Rows from block 3 of a small class-conditioned image diffusion model, named by matrix and row number. Rows with one number within an expert belong to one neuron, the router's apart. Each number is 128 + 24 x the weight over its row's rms, rounded and kept within 0 to 255. All counts start at 0. After the name is the row's rms in percent of the matrix's.
Before each expert's rows are labels from the 100 images, of 14976 (inputs lightly noised), where the router gives the expert most weight on average: "peak at" is the part of the image that holds the peak. Only what is clearly more common there than usual is listed. The data: retinal OCT scans (Kermany 2017).
# router: router (model.blocks.3.mlp.router.weight, 4x256), inputs 172-255
# up: expert up (model.blocks.3.mlp.up, 4x64x256), inputs 172-255
# down: expert down (model.blocks.3.mlp.down, 4x256x64, transposed), outputs 172-255

# expert 0
peak at: bottom centre
router.0 099 [110 136 136 119  70 114 125 127 115 108  94  69 142  33 144 136  79 115 110 109 131 236 131 135 107 139 134  85 149 116 181 130 119 117 120 123 137 140 138 122 144 191 112 149  77 116 119 130 113 114 136 161 137 126 130 168 139 107 135 120 116 103 114 124 127 109 136 120 113 122 123 132 162 112  74 109 116 141 122 116 153 153 102 124]
up.0 097 [ 84 125  96 129 142 134 110 137 186 141 163 142 118 113 153 127 120 145 125 114 151 110  63 140  97  91  95 172 106 191 135 135 168 175 105 134 120 135 162 104 140  90 109 128 128 135  91 128 108 161 138 122 151 150 109  62 134 129 127 120 131 131 144 156 130 108 134 124 131 118 119 129 156 140 135 160 113 128 136 122 143 101 160 132]
down.0 118 [123 129 139 142 103 111 124 128 123 121  92 129 162 126 125 166  18 128 118 137 104 117 145 138  68 142 126 122 141 136 136 125 132 170  97 124 159 129 107 110 129 155 175 124 131 141 116 144 146 115 125 158 126  96 121 118 119 132 115 160 147 111 141 115 152 103 135 121 133 111 137 144 150 136 132 106 132 138 116 107 152 202 145 156]
up.1 116 [134 109 112 121 154 136 114 143 181 137 107 118 121 162 156 144 153  97 108 145 140 116 148  82 122  80  79 105 131 128 109 151 173 132 102 164 122 118 129 133 123 130 129 128 146 103 123 105 128 160  89 103 140 130 166  82 110 108 109 142 145 148 130 169 116 122 118 105  70 131 145  99 141 117 134 118 120 135 105 124 139 147 151 112]
down.1 103 [116 131 162 151 120 116 119 129 115 135 131 120 151 118 122  96  97 140 152 151 102 162  91 117 113 118 132 127 147 113  84 112  75 172 142 151 141 158 116  86 143  96 135 114 112 138 123 107  68 116 108  96 113 153 118 115 115 129 102 138 149 113 135 117 144 136 108 129 147 113 136 148 158 123  86 119 146 134 197 118 176 136 132 147]
up.2 073 [ 98 107  88 139 129 106 125 138 126 114 123  77 117 124 117  83 111 120 142 117 159 143 157 137 169 132 121  75 126 124 140 101 153 177 111 142 125 144 119 108 124 155 142 141 100 154 112 164 154 114 144 150 137 117 121 153 161 122 150  87 125 132 122 116 123 124 125 110 101 126 121 134 154 105 114 126 137 108 152 181 133 151 129 122]
down.2 110 [167 133 176 130 199 131 116 126 137  97 159 154 132 169 122 199 176 125 119 157 158 147  60 119 126 117 134 166 128  61  68 121 135 114 139 127 141 151 123 129 126 125 124 129 113 144 126 131  76 137 133 113 136 144 122 119 136 121 137 132 127 137 108 137 128 134 136 141 131 163 118 130 180 117 119 137 125 121 133 202  85 142 131 130]
up.3 121 [144 149 124 148 148 139 123 134 224 143 120 152 109 155 145 144 116 109 117 136 166 131 146  98 126 110 102 142 122 144 106  96 152 151  98 144 156 121 107 106 107 128 148 100 142 114 111 130 137 149  83 121 161 136 149  85  99  74 115 132 142 161 129 118 121 120 124 130  72 133 122 102 114 100 163 133 127 103 180 132 115 116 125  92]
down.3 102 [ 92 105 135 111 115 136 146 113 127 130 145 114 105 127 137 118  47 129 118 141 125  62 136 106  84 150 119 147 117  78  87 124 120 133 135 134 137 137 148 168 137  86 114 154 143 156 148 118  54 107 181 123 163 134 104 103 113 125 133 149 155 110 128 124 109 128 103 130 103 117 141 127 187 160 121 137 141 151 137 155 156 133 125 113]
up.4 107 [152 121  94 119 131 124 122 123 167 113 122 123 118 146 112 145 128 177 111 182 105  92 142 111 146 161 130 119 148 117 103  82 136 130 156 129 129 106 135  85 133 124 141 119  99 136 116 147 118 114 124 136 156  96  98  92 124 108 146  99 109 126 109 112 122 118 127 129 133 153  76 147 149 112 162 107 143 135 154 138 129  96 135 111]
down.4 106 [137 136 134 129 108 119 152 118 107 116 159 115 109 146 127 113 136 138 117 150 119 142 119 118 115 165 120 180 124 117 112 149 138 175  99 156 142 177 145  73 100 146 176  72 110  89 138 153  99 112 175 152 115 141 125  97 132 125 116  88 134 135 123 115 141 115 131 125 138  88 154 128 163 131 141 129 106 131 140 102 124 144 123 112]
up.5 117 [177 131 113  84 151 132 107 144 152 132 131 207 126 166 106 127 103 136 139 134 145 116 128 153 139 106 108 103 120 125 118  97 158 123 119 147 141 132 114 110 119 130 155 131 192 140 109 138 128 107  69 149 109 119 154  80 140 132 147  84 137 131 101 126  66 155 128  90  78 117 119 129 122 105 172 186 150 154 108 173 102 144 145 134]
down.5 100 [106 113 136 158 151 148 115 152 120 139 163 147 145 121 120  89  99 103 137 137  81 122 131  81 113 143 108 195  83 144  91 139 117 141 101 132 144 147 141 135 106 130 130 109 131 109 136 142 122 160 192 109 120 155 115 145 115 120 144 112 126 125 128 117 126 106 127 120 118  92  81 143 143 129 100 117 139 115 140 134 166 168 108 135]
up.6 106 [126 134 141 142 150 149 103 128 124 163 172 164 113 133 152 134 123 117 123 110 144 122  80 134  99  98 147 128 131 137 114 123 157 118 121 140 165 126 126  71 111  63 153 133 124 118 102 105 124 140 129 105 140 135 131 101 147 118 127 109 113 102 161 136 126 108 128  94 110 116 112 137 111 120 170 125  98 124 104 166 149 121 153 103]
down.6 123 [140 145  88 113  76 147 124 102 122  92 119 125  97 108 119 163 178 108 147 130 127  78 148 110 183 157  98 136 145 109 193 154 152 127 109 137 129 157 109 166 149  83  94 146 143 106 120 142 122 136 156  97 138 125 151 131  92 134 123 116  93 103  85 154 149 142 115 115  94 101 109 131  88  83  94 136 117 112 110 181 177 114 124 134]
up.7 095 [165 127 215 131 127 138 126 136 122 131 227 105 124 124 130 169 111 126  95 162 135 120 164  98  60 116 139 141 145 151 113 154 132  52 109 121 101 148 157  88 134 102 109 134  89 148 136 139 137 119 142 115 131 132 130 166 157 136 122 123 108 128  95 155 127 152 158 123 149 105 126 121 120 144 144 149 118 144 112 121 108  91 149 112]
down.7 089 [158 146 147 150 126 111 152 130 127 130 125 135 137 149 110 190 153 153 124 107 130  75  92 120 128 153 131 125 107 127 123 120 143 121 161 105 114 145 144 107 134 116 124 130 122 129 114 115 166 116  92 117 137 130 124 139 120 147 137 123 141 132 137 105 124 132 126 131 114  98 137 105 113 125  88 153 146 110 112 117 159 149 137 118]
up.8 110 [174 100 111 121 188 123 119 150 119 150 146 148  75 167 143 130 164  98 124 125 152 116 117 126 139  73 106 130 121 109 137 126 170 156  83 135 175 146 119 109  92 146 136  97 108 127 111 132 104 165  74 131 123 142 149  90 112 125 148 133 176 134 138 151 111 152 130 100 112 115 118 138 172 145 163 153 128 139  97 158 101 136 141  94]
down.8 103 [ 84 150 147 134 139 116 127 124 121 104 153 132 123  77 130  85  86 153 128 121 152 126 140 122 175 140 124 144 143 145 140  96 116 125 126 116 137 199 114  76 150 140 141 122 105 129 173 126  57 130 165 119 138 144  86 144 138 128 127 142 136 153 118 146 146 128 123 127 132 127 147 145 186 138 107 132 124 137 165 128 143 116 104 124]

# expert 3
peak at: centre
router.3 080 [ 87 144 106 135  64 126 125 127 167 124 158  79 139  90 127  84 143 119 145 129  89 209 144 147 125 153 119 138 142 130  90  91  99 143 111 143 135 138 120 162 135 211 101 129 112 138 116 114 152 128 147 117 114 132 135 191 141  91 111 117 132 134 121 113 138 127 131 125 145 125 127 134 204 106 104 107 136 125 147 101 161 113 118 127]
up.0 094 [ 90  95 135  70 137 168 136 169 198 150 121  99 100 111 148 140 109 107 143 139 110 127 125 106 134 173 118 138 124 137 126 110 118 103 107 112 155 133 119 122 117 148 156 149 104 129 109 100 151 143 136 156 132 106 145 112 123  90 156 133 128 100 109 113 172  68  91 105 136 145 103 117 147 103 167 143  97 136 122  97 131 133 122 116]
down.0 085 [ 73 155 125 138 160 124 123 149  72 113 104  56 143 121 159 129 150 130 114 143 178 125 155 123 144  55 145 167 160 148 151 144 144 104 118 153 143 119 170 127 135 108 120 140 151 142 121 137 153 118 154 147 107 116 115 117 153  99 144 143 145 134 107 151 125 162 168 112 120 134 143 142 165 134 113 131 122 141 127 161 118  98 119 129]
up.1 145 [141 161 149 169 114 110  82 103 157 109 154 152  87 159  95 131 146 125 143 100 131 135 157 126 116 141 102 136 140 131 120 154 148 127  71  95 156 163 103 130 104 118 144 117 118 110 131 141 152 112 133  91 118 166 104 139 177 170 134 141 143 139 130 181 105 160 145 130 116 121 136 109  96 137 147 158 136  83 113 168 118 133 147  95]
down.1 118 [ 91  79 145  99 108  97  67 105 156 152 137 136 116 130  96 103 159 104  99 105 122 114  98 123 101 104 111 189 109 118 122 117 120 185 118 130 116 147 159  92 135 117 124 114 127 132 124 140 148 137 159 127 117 166 153 150  72 151 135 128 168 131 131 150 129  84  95 149 125 168 112 126 122  85 130 139 138 163 143 150 152  99 130 135]
up.2 108 [ 75 145 166 118 123 129 117 133 117 140 160 133 150 155 139 128  90  99 140 118 102  14 112 155  71 108  96 116 122 127 119 152 130  57 142 151 112 144 145 129 138  88 147 136 116  94 134 106  55 156 178 123 134 113 151 141 103 129 117 177 125 114 138 138 121  93 105 122 118 152 148 130  95 146 121 119 115 129  99 162  90 153 133  91]
down.2 129 [176 111 131 114 187 140 139 148 161 143 119 162 128 124 111  83 169 132 115 101 118 188 103 154 137 134 140 119 140  47 106  92 151 155 126  95  82 154 139 121 106  55 147 113 120 112 100 104 130 156 127 145 104 160 111 144 145 126 125 117 129 112 101 131 118 146 130 129 109 133 120 124 150 100 173 160 139 149 166 140  55 136 110 151]
up.3 105 [118 113 159 137 146 108  67 154 169 103 152  99 173  95 141 153 160 102 104 139 136 123 176 106 142 131  93 116 154 156 123 147 119 105  69 127 143 145 121 109 129 134 132 141  98 151  75 120 137 132 172 125  80 116 143 119 169 129 117 105 163 146 118 160 137 128 137 140 134 150 127 126 149  89 135  98 120 181 103 117  89 129 109 142]
down.3 090 [115 129 102 122 165 115 115 142 107 116 141  94 131  97 132 129 124 124 155 162 150  97 161 125 111 131 142  95 163 144 175 100 156  92 139 128 147 112 145 120 129 115 129 131 182  98 121 119 162  84 165 109 153 120 119  87  88 153 126 123 150 126 164 152 150  92 110 115  99 146 122 115 133 108 133 128 139  64 160 186  71  84 121 126]
up.4 077 [121 112 144 137 105 140 147 132 121 148 150 122 149 172 133 139 168 136 152 160 124 151 141 167  72 145 144 125 153 139 239 125 110  61 130 121 149 149 143 116 157 154 108 126 119 140 133 138 159 135 129  98 159 117 136 164 127 150 159 115 108  64 139 135 120 122 146 113 150 105 148 141  86 124 123 163 105 152 167 146 143  78 117 140]
down.4 101 [130 121 129 126 127 125  81 128 142 144  82 153 140 141 120 102 176  94 146 117  95 104 100 111 131  80 129 131 108 163 202 147 166 115 158 147 138 122 121 130 138 135 178 109 123 120 138 163 119  99 114 215 116 127 173 113 127 103 126 106 146 115  95 140 103 123 131 136 152 134 143 126 149 134 151 167 120 114 167 145 125 162 128 108]
up.5 095 [144 104 127 115 147 140 119  86 157 180 126 133 148 106 174  92 104  88 135 174 107 105 122 171 168 179 124 129 177 112 111 114 121 136 137 158 140 157 140 130 122 116 142 149 135  96 139 111 106 131 131 107 116 136 151 107 138 102  96 124 118 140 131 147 110 150  98 158 130 124 121 169 121 111 108 138 136 120  72 113 167 159 180 134]
down.5 100 [133 141 120 121 157 140 154 107 116  67 138 110 131 135 163 151 123 165 108 177 145 125 114 113  79  86 120 179 127  97 112 166 140 140 148 107 136  87 117 110 130 154 160 123 108 158 138 149 110 100 113  79 132 142 120 136 140  97 121 134 137 131 108 161 100 131 173 133 133 149 115 119 108 124 138 113 115 134  59 136 160 120 110 159]
up.6 116 [ 94 116  58 138 113 163 150  88 131 152 120 104 130 134 109 135  85 144 138 133 131 138 115  95 116 136 115 149 184 108 123  92 130 156 114  93 128 114 105 119 110 164 147 117 134 111 135 154 156 110 149 130 131 118 127 138 110 108 136 143 110 100 161 121 144 154 100 104  97 144 148 115 147 134 127 180  88 115 120 122 153 126 125  81]
down.6 118 [116 149 102 132 125 148 116 115 136 119  94 112 150 106 147 173  77 151 144 164 107  75 194 153 124 139 130 103  78 138 101 128 123 120 125 159 163 108 128 154 107 118 107 128  86 100 134 137 131 149 175 173 114 134 119 117 101 120 100 125 136 136 152 137 124 138 137 106 125 117 124 153 122 143  99 161 140 154 156  86 157 129 152 141]
up.7 080 [163 134 131 153 161 104  90 126 149 116  69 158 147 109  96 151 105 168  88 111 177 171 143 100 198 137 104 112 123 164 134 121 143 174 134 149 138 114 108 109 130 142 162  82 159 166  94 139 201 103 108 169 104 124  92  76 100 140 103 129 116 147 148 128 151  95 132 132 114 124  79 156 148 129 139 161 103 134 156 125 104 150 125 162]
down.7 100 [138 123 161 126 122 122 121 134  83 158 110 146 107 142 106  76 130 115 129 125 102 105 124 119 142  92 120 156 149 199 100 102 148 127 119 134 116 155 122  81 134 130 164 125 104  96 148 122 142 143 134 151 139 145 157 118  96 142 137 178 133 116 130 115 146 152 123 168  91 167 128 141  39 121 127 140 108 137 183 138 140 153 114 121]
up.8 086 [132 119 113 102 116  93  94 130 131 125 113 107 116 163 122 150 111 168 144 117 106 110 122  83 143 146  80 175 103 110 142 131 143  91 127 158 109 125 114 130 145 163 134 106 150 104 110 144 144 128 108 112 173 105 100 147 113 125 124 164  98 147 119 130 104 123 108 147 115 144  84 121 147 114 115 133 123 111 148  97 109 120 141 133]
down.8 105 [128 157 118 125 197 131 105 109 107 124 124 136 141 167 115 136 120 128 133 118 157 128 159 118 132  62 126 113 119 193 134  77 118 110 132 130 155 170 142 135 143 146 104 124 113 118 130 112 100 173 109  73 126 103 146 145 123 123 140 158  90 124 145 115 149 110 129 139  88 123 103 122 176 167  94 141 105 160 123 133 131 208 106  94]

# expert 1
peak at: top right
router.1 111 [115  99 138 132 156 134 126 119 114 134  78 150 136 112 130 160 159 133 132 127 171  66 139 118 132  99 137 170  97 102 128 184 161 136 145 119 100 136 133 152 116 129 114 105 161 128 141 128 148 151 108 137 140 136 117  73 108 146 104 143 134 136 140 140 111 123 156 115 131 115 128 129  56 132 146 163  92 129  98 190 113 134 137 106]
up.0 113 [146  98  99 119 142 113 106 151 157 137 182 129  90 100 129 129 125 153 128 139  99 153 155 102 132 144 129 156 119 145 137 111 109 124 117 102 169 134  98  97 106 123 135 127 129 185  89 105 154 127 155 135 156 154 119 141 144 152 170 101 125 117 135 137 133 113 106 131 165 117  84 151 136 121 147 153 130 166 143 149  79  94 148 109]
down.0 095 [163 129 113 130 147 136 116 135 121 120 126 157 136 188 119 102  66 133 116 109 123 165 146 125 173 115 123 136 135 132 197 127 157 116 128 137 127 126 150 130 117 114 149 119  90 120 124 146  76 129 123 109 128 132 120 137 136 131 141 119 152 122 120 128 136 125 124 131  82 159 117 121 145 116 168 163 140 119 125 139 127 103 130 111]
up.1 076 [146 150 106 152 163 101 124 138 135 112 138 116 120 138 157 173  83 126  99 111 170 123 135 136 107 114 126 125 159 110 161 142 141 137 101 155 131 142 132 115  81  93 139 122  88 115 114 145 127 124  91  97 127 156  82 111 131  90 109 154 107 127  93 117 144  96 122 135 110 151 138 120 163  87 122  78 103 101 127 116 123 112 130  89]
down.1 094 [139 154 130 113 142 136 121 137 109 127  53 106 156 205 143 142 150 133 151 121 161  88 122 150 143 118 115 149 111 112 139 131 205 171 107 148 151  68 110  86 132 224 122 120 107  92 134 121 123 131 157 138 135 113 100 162 129 142 147 116  94 142 141 133 129 115 130 120 130 107 114 111 112 122 108 125 128 131 131 143 145 102 128 118]
up.2 090 [145 133  93 116 129 128 132 134 124 106 102 113 109 137 116  84 176 191 145 100 136 140 130  99 156 127 160 119 103  96 124 166 142 103  93  91 118 120  81 121 164 189 120 104 156 121 135 184 132 149 125 151 144  95  98  85 149 152 143 134 134 118 118 138 109 138 145  92 116 169 129 118 138 114 153 147  78 102 135 111 141 110 120 133]
down.2 085 [135 148 172 136 100 121 127 128 148 130 117 130 136  97 125 138 129 106 112 133 137 105  92 125 132 138 123 166 134 110 120  98  91  70 103 120 105 157 132 131 132  83 128 136 104 132 109 133 170 107 106 100 122 122 139  61 131 135 118 147 138 121 148 119 175 110 136 121 135  96 125 139 116 129 157 133 135 116 121 156 138 132 130 140]
up.3 127 [149 132 115 118 137 101  93 124  99 107 116 122  59 121 153  93 135 140 105 128 118 141 172 135 104 113 139 110 160 122 110 155 174 116 101 162 131 178 125 134 120 128 157 139 132  98 100 197 130 153 110 124 146 110 147 121 122 140 152 141 164 153 134 155 103  98 152 117 117 127 153 139  96 121 142 115  98 157 161 120 106 146 150 125]
down.3 101 [133 141 161 146 160 114 118 113 173 128 125 128 122 120 163 121 122 104 124  98 135 129 165 128 120 101 123 120 147 104 126  69 106  82 117 119 100 118 142  95 132 108 151 136  95 182 125  63 194  89  96 133 119 135 132  85 173 137 131 168 168 127 114 183 152 133 114 127 109 149 144 129 144 132 146 112 169 126 123 175  79  87 120 133]
up.4 100 [135 137 140 139 120 114 107 132 143 143 119 114 149 152 127 102 136 137 143 152 166 168 108  94 145 125 128 105 143 124 111 106 139 144  70 120 148  75 131  79 159 147 144 167 102 168 106 133 155 105 134 107 117  79 128 116 167 135  94 111 104 129 117 156 116 122 111 116  94 165 115  96 140  92 107 132 117 105 157 126 173 141 155 132]
down.4 090 [124 124 103 119 120 124 152 139 121 141 167 138 139 107 115 143 112  93 119 135 134 142 134 111 106 139 127 161 152  79 144 153 117  98  98 136 110 109 114 121 131  90 131 122 111  76 116 158 167 150 145 118 149 105 130  53 126 126  98 109 130 137 123 130 124 109 150 118 144 114 116 136 135 112 129 101 123 121 128 106 137 159 161 118]
up.5 075 [214 111 117 122 166 139 129 124 128 121  86 152 114 159  94 131 121 150 123 110 117  71 120 112 131  80 156 143  91  94 116 138 152 110 126 110 106 124 140 141 140 135  82  98 136 164 147 119  77 106 133 120 167 158 117 106 132 160 140 108  93 127 127  98 127 138 139 109 104 113 114 160  74 146 117 126 131 114 188 193 167 143 140 130]
down.5 079 [199 114 132 113 110 145 102 116 144 141 103 158 148 144 111 132 130  97 101 111 123  98 121 125 201  92 125 137 120 186 154 104 104  69 135 142 121 136  88  99 138  88 131 140  87 138 139 130 136 117  63  79 126 156 119  94 123 113 119 110 123 122  88 140 140 146 108 147 161 138 125 128 171 105 152 144 151 107 179  82 127 135 114 136]
up.6 106 [100 141  66 153 116  98 131 189 104 105 136 138 104 131  98 173 152 153 132  85  96 107  54  98  88  98 155  86 171 161 113 136 169 107  98 129 128 152 121 117 121 128 143 130 134 138 110 175  74 129 197 112  97 128 116 113 125 132 148 115 173 135 118 139 144 114 143  86 111 109 127 115 123 135 165 149 131 153 144 108 115 160 108 102]
down.6 102 [ 95 102 118 115 152 119 116 142 141 173 115 157 148 155 126 102 218 113 124 111 117 123 176 134 163 112 144 135 123  89 143 100 121 129 117 126 140 126 153 155 115 141  94 102 108 114 113 121 141 109  82 117 121 137 145 150 107 121 126 169 144 139 152 126 141 146 132 140 148  85 134 181 143 110 131 175 124 114 211 194 109 101 130  92]
up.7 106 [143 133  90 120 118 119 122 146 159  96 181 127  96 102 138 112 159 172 150  91  99 104 152 128 134 151 118 163 124 130 145  90  91 136 102 128 144 129  90  78 111 130 126 149 101 133 112 133 179  99 176 120 117 119 120 150 169 113 177 133 128 124  98 104 149 115 101 115 159 130  84 120 147  97 158 124 138 160 124 112  81 100  99 116]
down.7 087 [162 119 121 120 150 129 125 130 118 131 118 151 114 229 130 142  77 133 130 135 123 182 128 134 149 130 144  59 128 133 168 110 149 133 127 122 140 127 122 145 131  96 153 124 113 147 149 137 142 122 121 112 112 132 131 125 138 138 135 143 137 134 140 138 121 125 114 139  99 131 150 131 177 134 135 155 129 120 157 109 132 110 139 132]
up.8 092 [157 169 117 171 128 129  65 160 115  94 117 124  97 149  77 126 145 184 148  91 134 131 172 109 123  99 156  70 125 128 103 139 181 125  87 111 141 137  81 138 144 137 127  95 161 130  99 160 125 108 136 135 129 111  98 111 160 153 140 121 161 165 134 130  95 147 164  90  92 140 137 115 143 110 132 133  80 146 142 164 126 148 117 128]
down.8 096 [114  93 135 112 160  92 106 108 159 176 152 136  98 138 106 136 122  90  85  62  87 129 168 133 159 132 121 141 141 119 164  90 109  89  90 155 122 147 170 133 136 110 113 121 104 145 130  87 115 152 148 134 142 127 120 100 110 159 129 178 136 133 127 177 154 100  86 118 137 111 124 163 116 120 139 107 166 134 122 148  97 104 129 130]

# expert 2
peak at: bottom right; bottom centre
router.2 107 [181 134 124 131 198 120 135 135 121 135 178 175 107 215 118 134 131 124 132 140 111  92  98 128 141 116 129 109 127 157 125 107 147 121 134 127 144 119 128  67 125   0 161 139 141 132 129 133 105 128 131 104 119 130 130 117 122 147 157 135 126 132 132 132 142 138 101 149 122 148 133 119 123 145 159 123 159 120 141 102  99 121 145 152]
up.0 103 [123 161 118 119 123 114 148 151  82 141 105 119  97 128 138 118 112 112 154 136 107 144 109 140 156  97 130 142  74 108 127 166 111 158 143  71 142 133 164 156 112 119 136 149 114 151 115 111 112 162 125 117 128 140  84 131 158 142 104 143 157 139 122 109 134 126 147 115 130 131 106  88 164 142 119 144 118 108 126 143 159 129 197 141]
down.0 104 [102  86 101 134 138 151 144 173 147 121  94 120 120 148 127 178  95 133  95 130 103 138 124 151 153 151 141 125 144 169 134  93 124 127 137 118 153 169 140 139 134 141 127 130 165 117 109 124 149 121 123  85 123 161 152 120 152 128 132 165 120 126  97 119 136 140 117 119 123  81 130 129 131 115 117 137 123 112 142  82 137  86  75 127]
up.1 131 [119 137  90  82 125 103 133 148 129  94  95 124  97 147 119 126 132 103 115 108  95 124 106 145 139 101  80 110 125 110 144 135 128 138  92 112 121 129 111 119 110 159 126 124 116  91 139 132 119 107 131 130 163 145 187 128 134 122 142 119 114 137 129  94 115 149 107 156 161 145 109  92 121 113 139 108 184  81 135 152 121 111 126 130]
down.1 117 [ 93 110 137 128 119 124 124 184 151 141 121 142 127 110 121 101 129 142 158 135 127 110 126 137  90 144 141 145 116 142 133 135 137  62 130 150 159 128 151  85 115 101 129 139 155 155 124 112 182 128  81 154 148 147 140 127 135 119 134 137 113 131 121  87 137 124 116 152 120  81 144 125 142 134 106 134 112 125 125 124 127 109  77 119]
up.2 075 [ 60 115 113 124 147 112 108 116 144 116 145 132 124 153 137 116  59 127 137 124 122 111 130  68 100 112 130 118 117 160  94 133 123  88 123 119 116 122 153 112 141 134 149 151 146 117 133 134  70 133 150 128 167 126 154 153 113 129 132 122 130 149 153 129 113 163 103 128  96 127 139  98 157 118 135 101 132 127 131 113 131 136 136 104]
down.2 078 [ 92 167 119 149 184 124 134 108  96 117 173 120 158 128 123 123 226  97 134  93 130 116 153 142  80  97 108 175 126 105 108 157  85 104 119 130 127 119 140 152 147 106 168  72 146 103  92 118 120 143 130 107 126 110 161 169 119 122  93 136 144 140 123 121 141 108 129 160 139 105 132 101 132 169 134 110 145 123 106 172  88 140 136 116]
up.3 074 [124 135  96 158 144 119 108 173 110 149 152 141  80 139 119 135 110 145 156 158 129  80 140 140  63 124 160 115  92 161 122 126 159 107 141 149 162 199 141 118  81 123 146 136 152 155  73 114 106 104 130 137 134 154 119 125 118 117 167  96 188 146 114 118 125 125 134  88 128 100 114 134 149 129 142 139 103 120 135 151 120 138 147 116]
down.3 077 [100 125 148 138 135 113 121 172 150 109 165 161 134 146 106 132 109 144 133 150 152  86 152 120  94 118 144 132 129 155 139 155 112 163 140 133 153 117 132 133 133 134 131 115  65 128 134 109  80 129 134 129 135 148 140 106 145 171 181 132 131 148 160 122 140 111 138 147 126 170 116 134 152 145 170 210 139 144 169 147 158 163 125 149]
up.4 075 [189 132 135 147 110 133 140 103 112 119  89 128 128  55 114 134 153 133 130  87 148 233 122 105 159 107 147 181 135 105 137 130  90 164 100  99 122  90 129 118 130 221 117  80 115 155 150 115 156 167  79 108 133 134 175 127 145 162  96 155 125 143 160 145 133 150 119 147 150 133 148 116 160 120  86 129 169 119 101  92 141 139 113  97]
down.4 096 [178 113 147 126 133 104 147 108 108 132 124 132 116 109 127  95 110 113 119 131 122 178 160 135  81 139 123 168 122 125 141 116 130 124  93 129 100 130 134 115 144  71 189 116 175 112 119 119 136 171 125 112 143 150 120 154 126 124 124 129 134 131 111 149 126 155 137 117 133 118 125 131 108 105 111 152 111 137  84  87 105 118 142 141]
up.5 114 [125 102 134  85 141 116  98 149 146 105 136 114 146 137 150 137 118 173 113 148 130 132 135  76 144 127 141 125 167 125 128  96 125 119 103 138 120 139 156 104 116 160 124 133 127 166  98 142 132 123 173  88  89  91 144 129 148 164 139 169 146 154 113 101 160 184 110 126 111 139  86 128 113 142 113 100 143 150 115 118 132 126 142 148]
down.5 105 [142 161  83 122 131 135 131 118 132 153 163 126 128 122 165 172 185  95 112 150 114 153 119 113 131 135 121 117 153 129 137 153 159 132 122 114 140 128  84 130 147 132 125 140 104  56  98 143 110 133  91 110 153  52 119  92 131 190 118 130 136 125 112 102 114  92 165 143 144 126 115 114 140 127 139 148 108 101  79 147 115 191 118 121]
up.6 076 [131 155 111 137  88 133 153 118 142 104 104 100 122  77 131 121 183  93 143 113  84 166  81 140 106 147  92 163 140 106  75 126  94  79 133 124 109 130 148 149 107 180 124 136  92 115 127 105 115 138 100 137 121 127 146 210 136 119 106 154 115 134 113 143 107 119 120 156 176 139 140 121 190 153 115 112 152 123  84  62 151 116 136 145]
down.6 095 [157 106 122 114  93 116 153 139 125 159 121 153 140 127 130 109 119 132 118 103 114 212  84 137 123 143 130 127 127  58 137 116 131 105 111 119 106 104 147 147 125  86 169 117 178 116 117 144  85 135 137 143 132 123  89 156 158 143 117 169 145 108 149 113 115  82 133 124 110  92 135 123 126 127 117 173 124 145 150  99 127  88 130 103]
up.7 063 [166 126 119 136 127 141 119 125 133 113  73 128 147 126 121  73 218 119 123 133 137 127 105 143 156 135 130 247 106 105 142 149  87 145 149 117 137 110 138 128 108 187 128 135 102 107 147 116 135 131 120 106 158 144 138 122 135 139 101 154 124 125 189 138 128 120 119 141 161 132 132 125 150 122 122 107 118 135  62 132 163 102 143 131]
down.7 083 [172 119  92 121  62  86 135 130 107 156 128 143 130  82 135 127  87 130 125 135 163 160 129 126 159 129 113 178 119 169 183  90 138 103 116 105 173 120 181 175 130  56 167 124 140 115 126 157 112 131 114 100 138 115 114 120 132 114 122 154 125 126 141 119 113  96 129 129 144 117 137  99 119 118  57 128 130 130 116  95 130 132 130  92]
up.8 118 [144 125 127 147  77 128 120 123 170 144 100  95 137  89 123 132 119 116 127 105  97 163  95  96 103 113 136 115 138 104 178 175  97 167 123  94 150 119 132 154 112 132  98 126 103 127 123 109 134 165 131 105 142 106 140 147 132 125 148 149 151 130 167 159 120 136 137 140 116 142 141 103 138 143  93  84 117 122 104 118 173 128 124 119]
down.8 135 [118 137 110 159  82 126 132 127 107 146 149 134 138 159 137 173  89 110 109 140 162  95 150 140 157 107 135 156 165 154 150 121 162 158 153 112 129 130 154  99 120 134 118 118 161 124 116 110 113 136 103 118 105  99 111 123 114 115 151  71 125 137 112 133  93 110 141 159 125 119 131 142 147 127 129 159 131 145 168  93 137 128 154 136]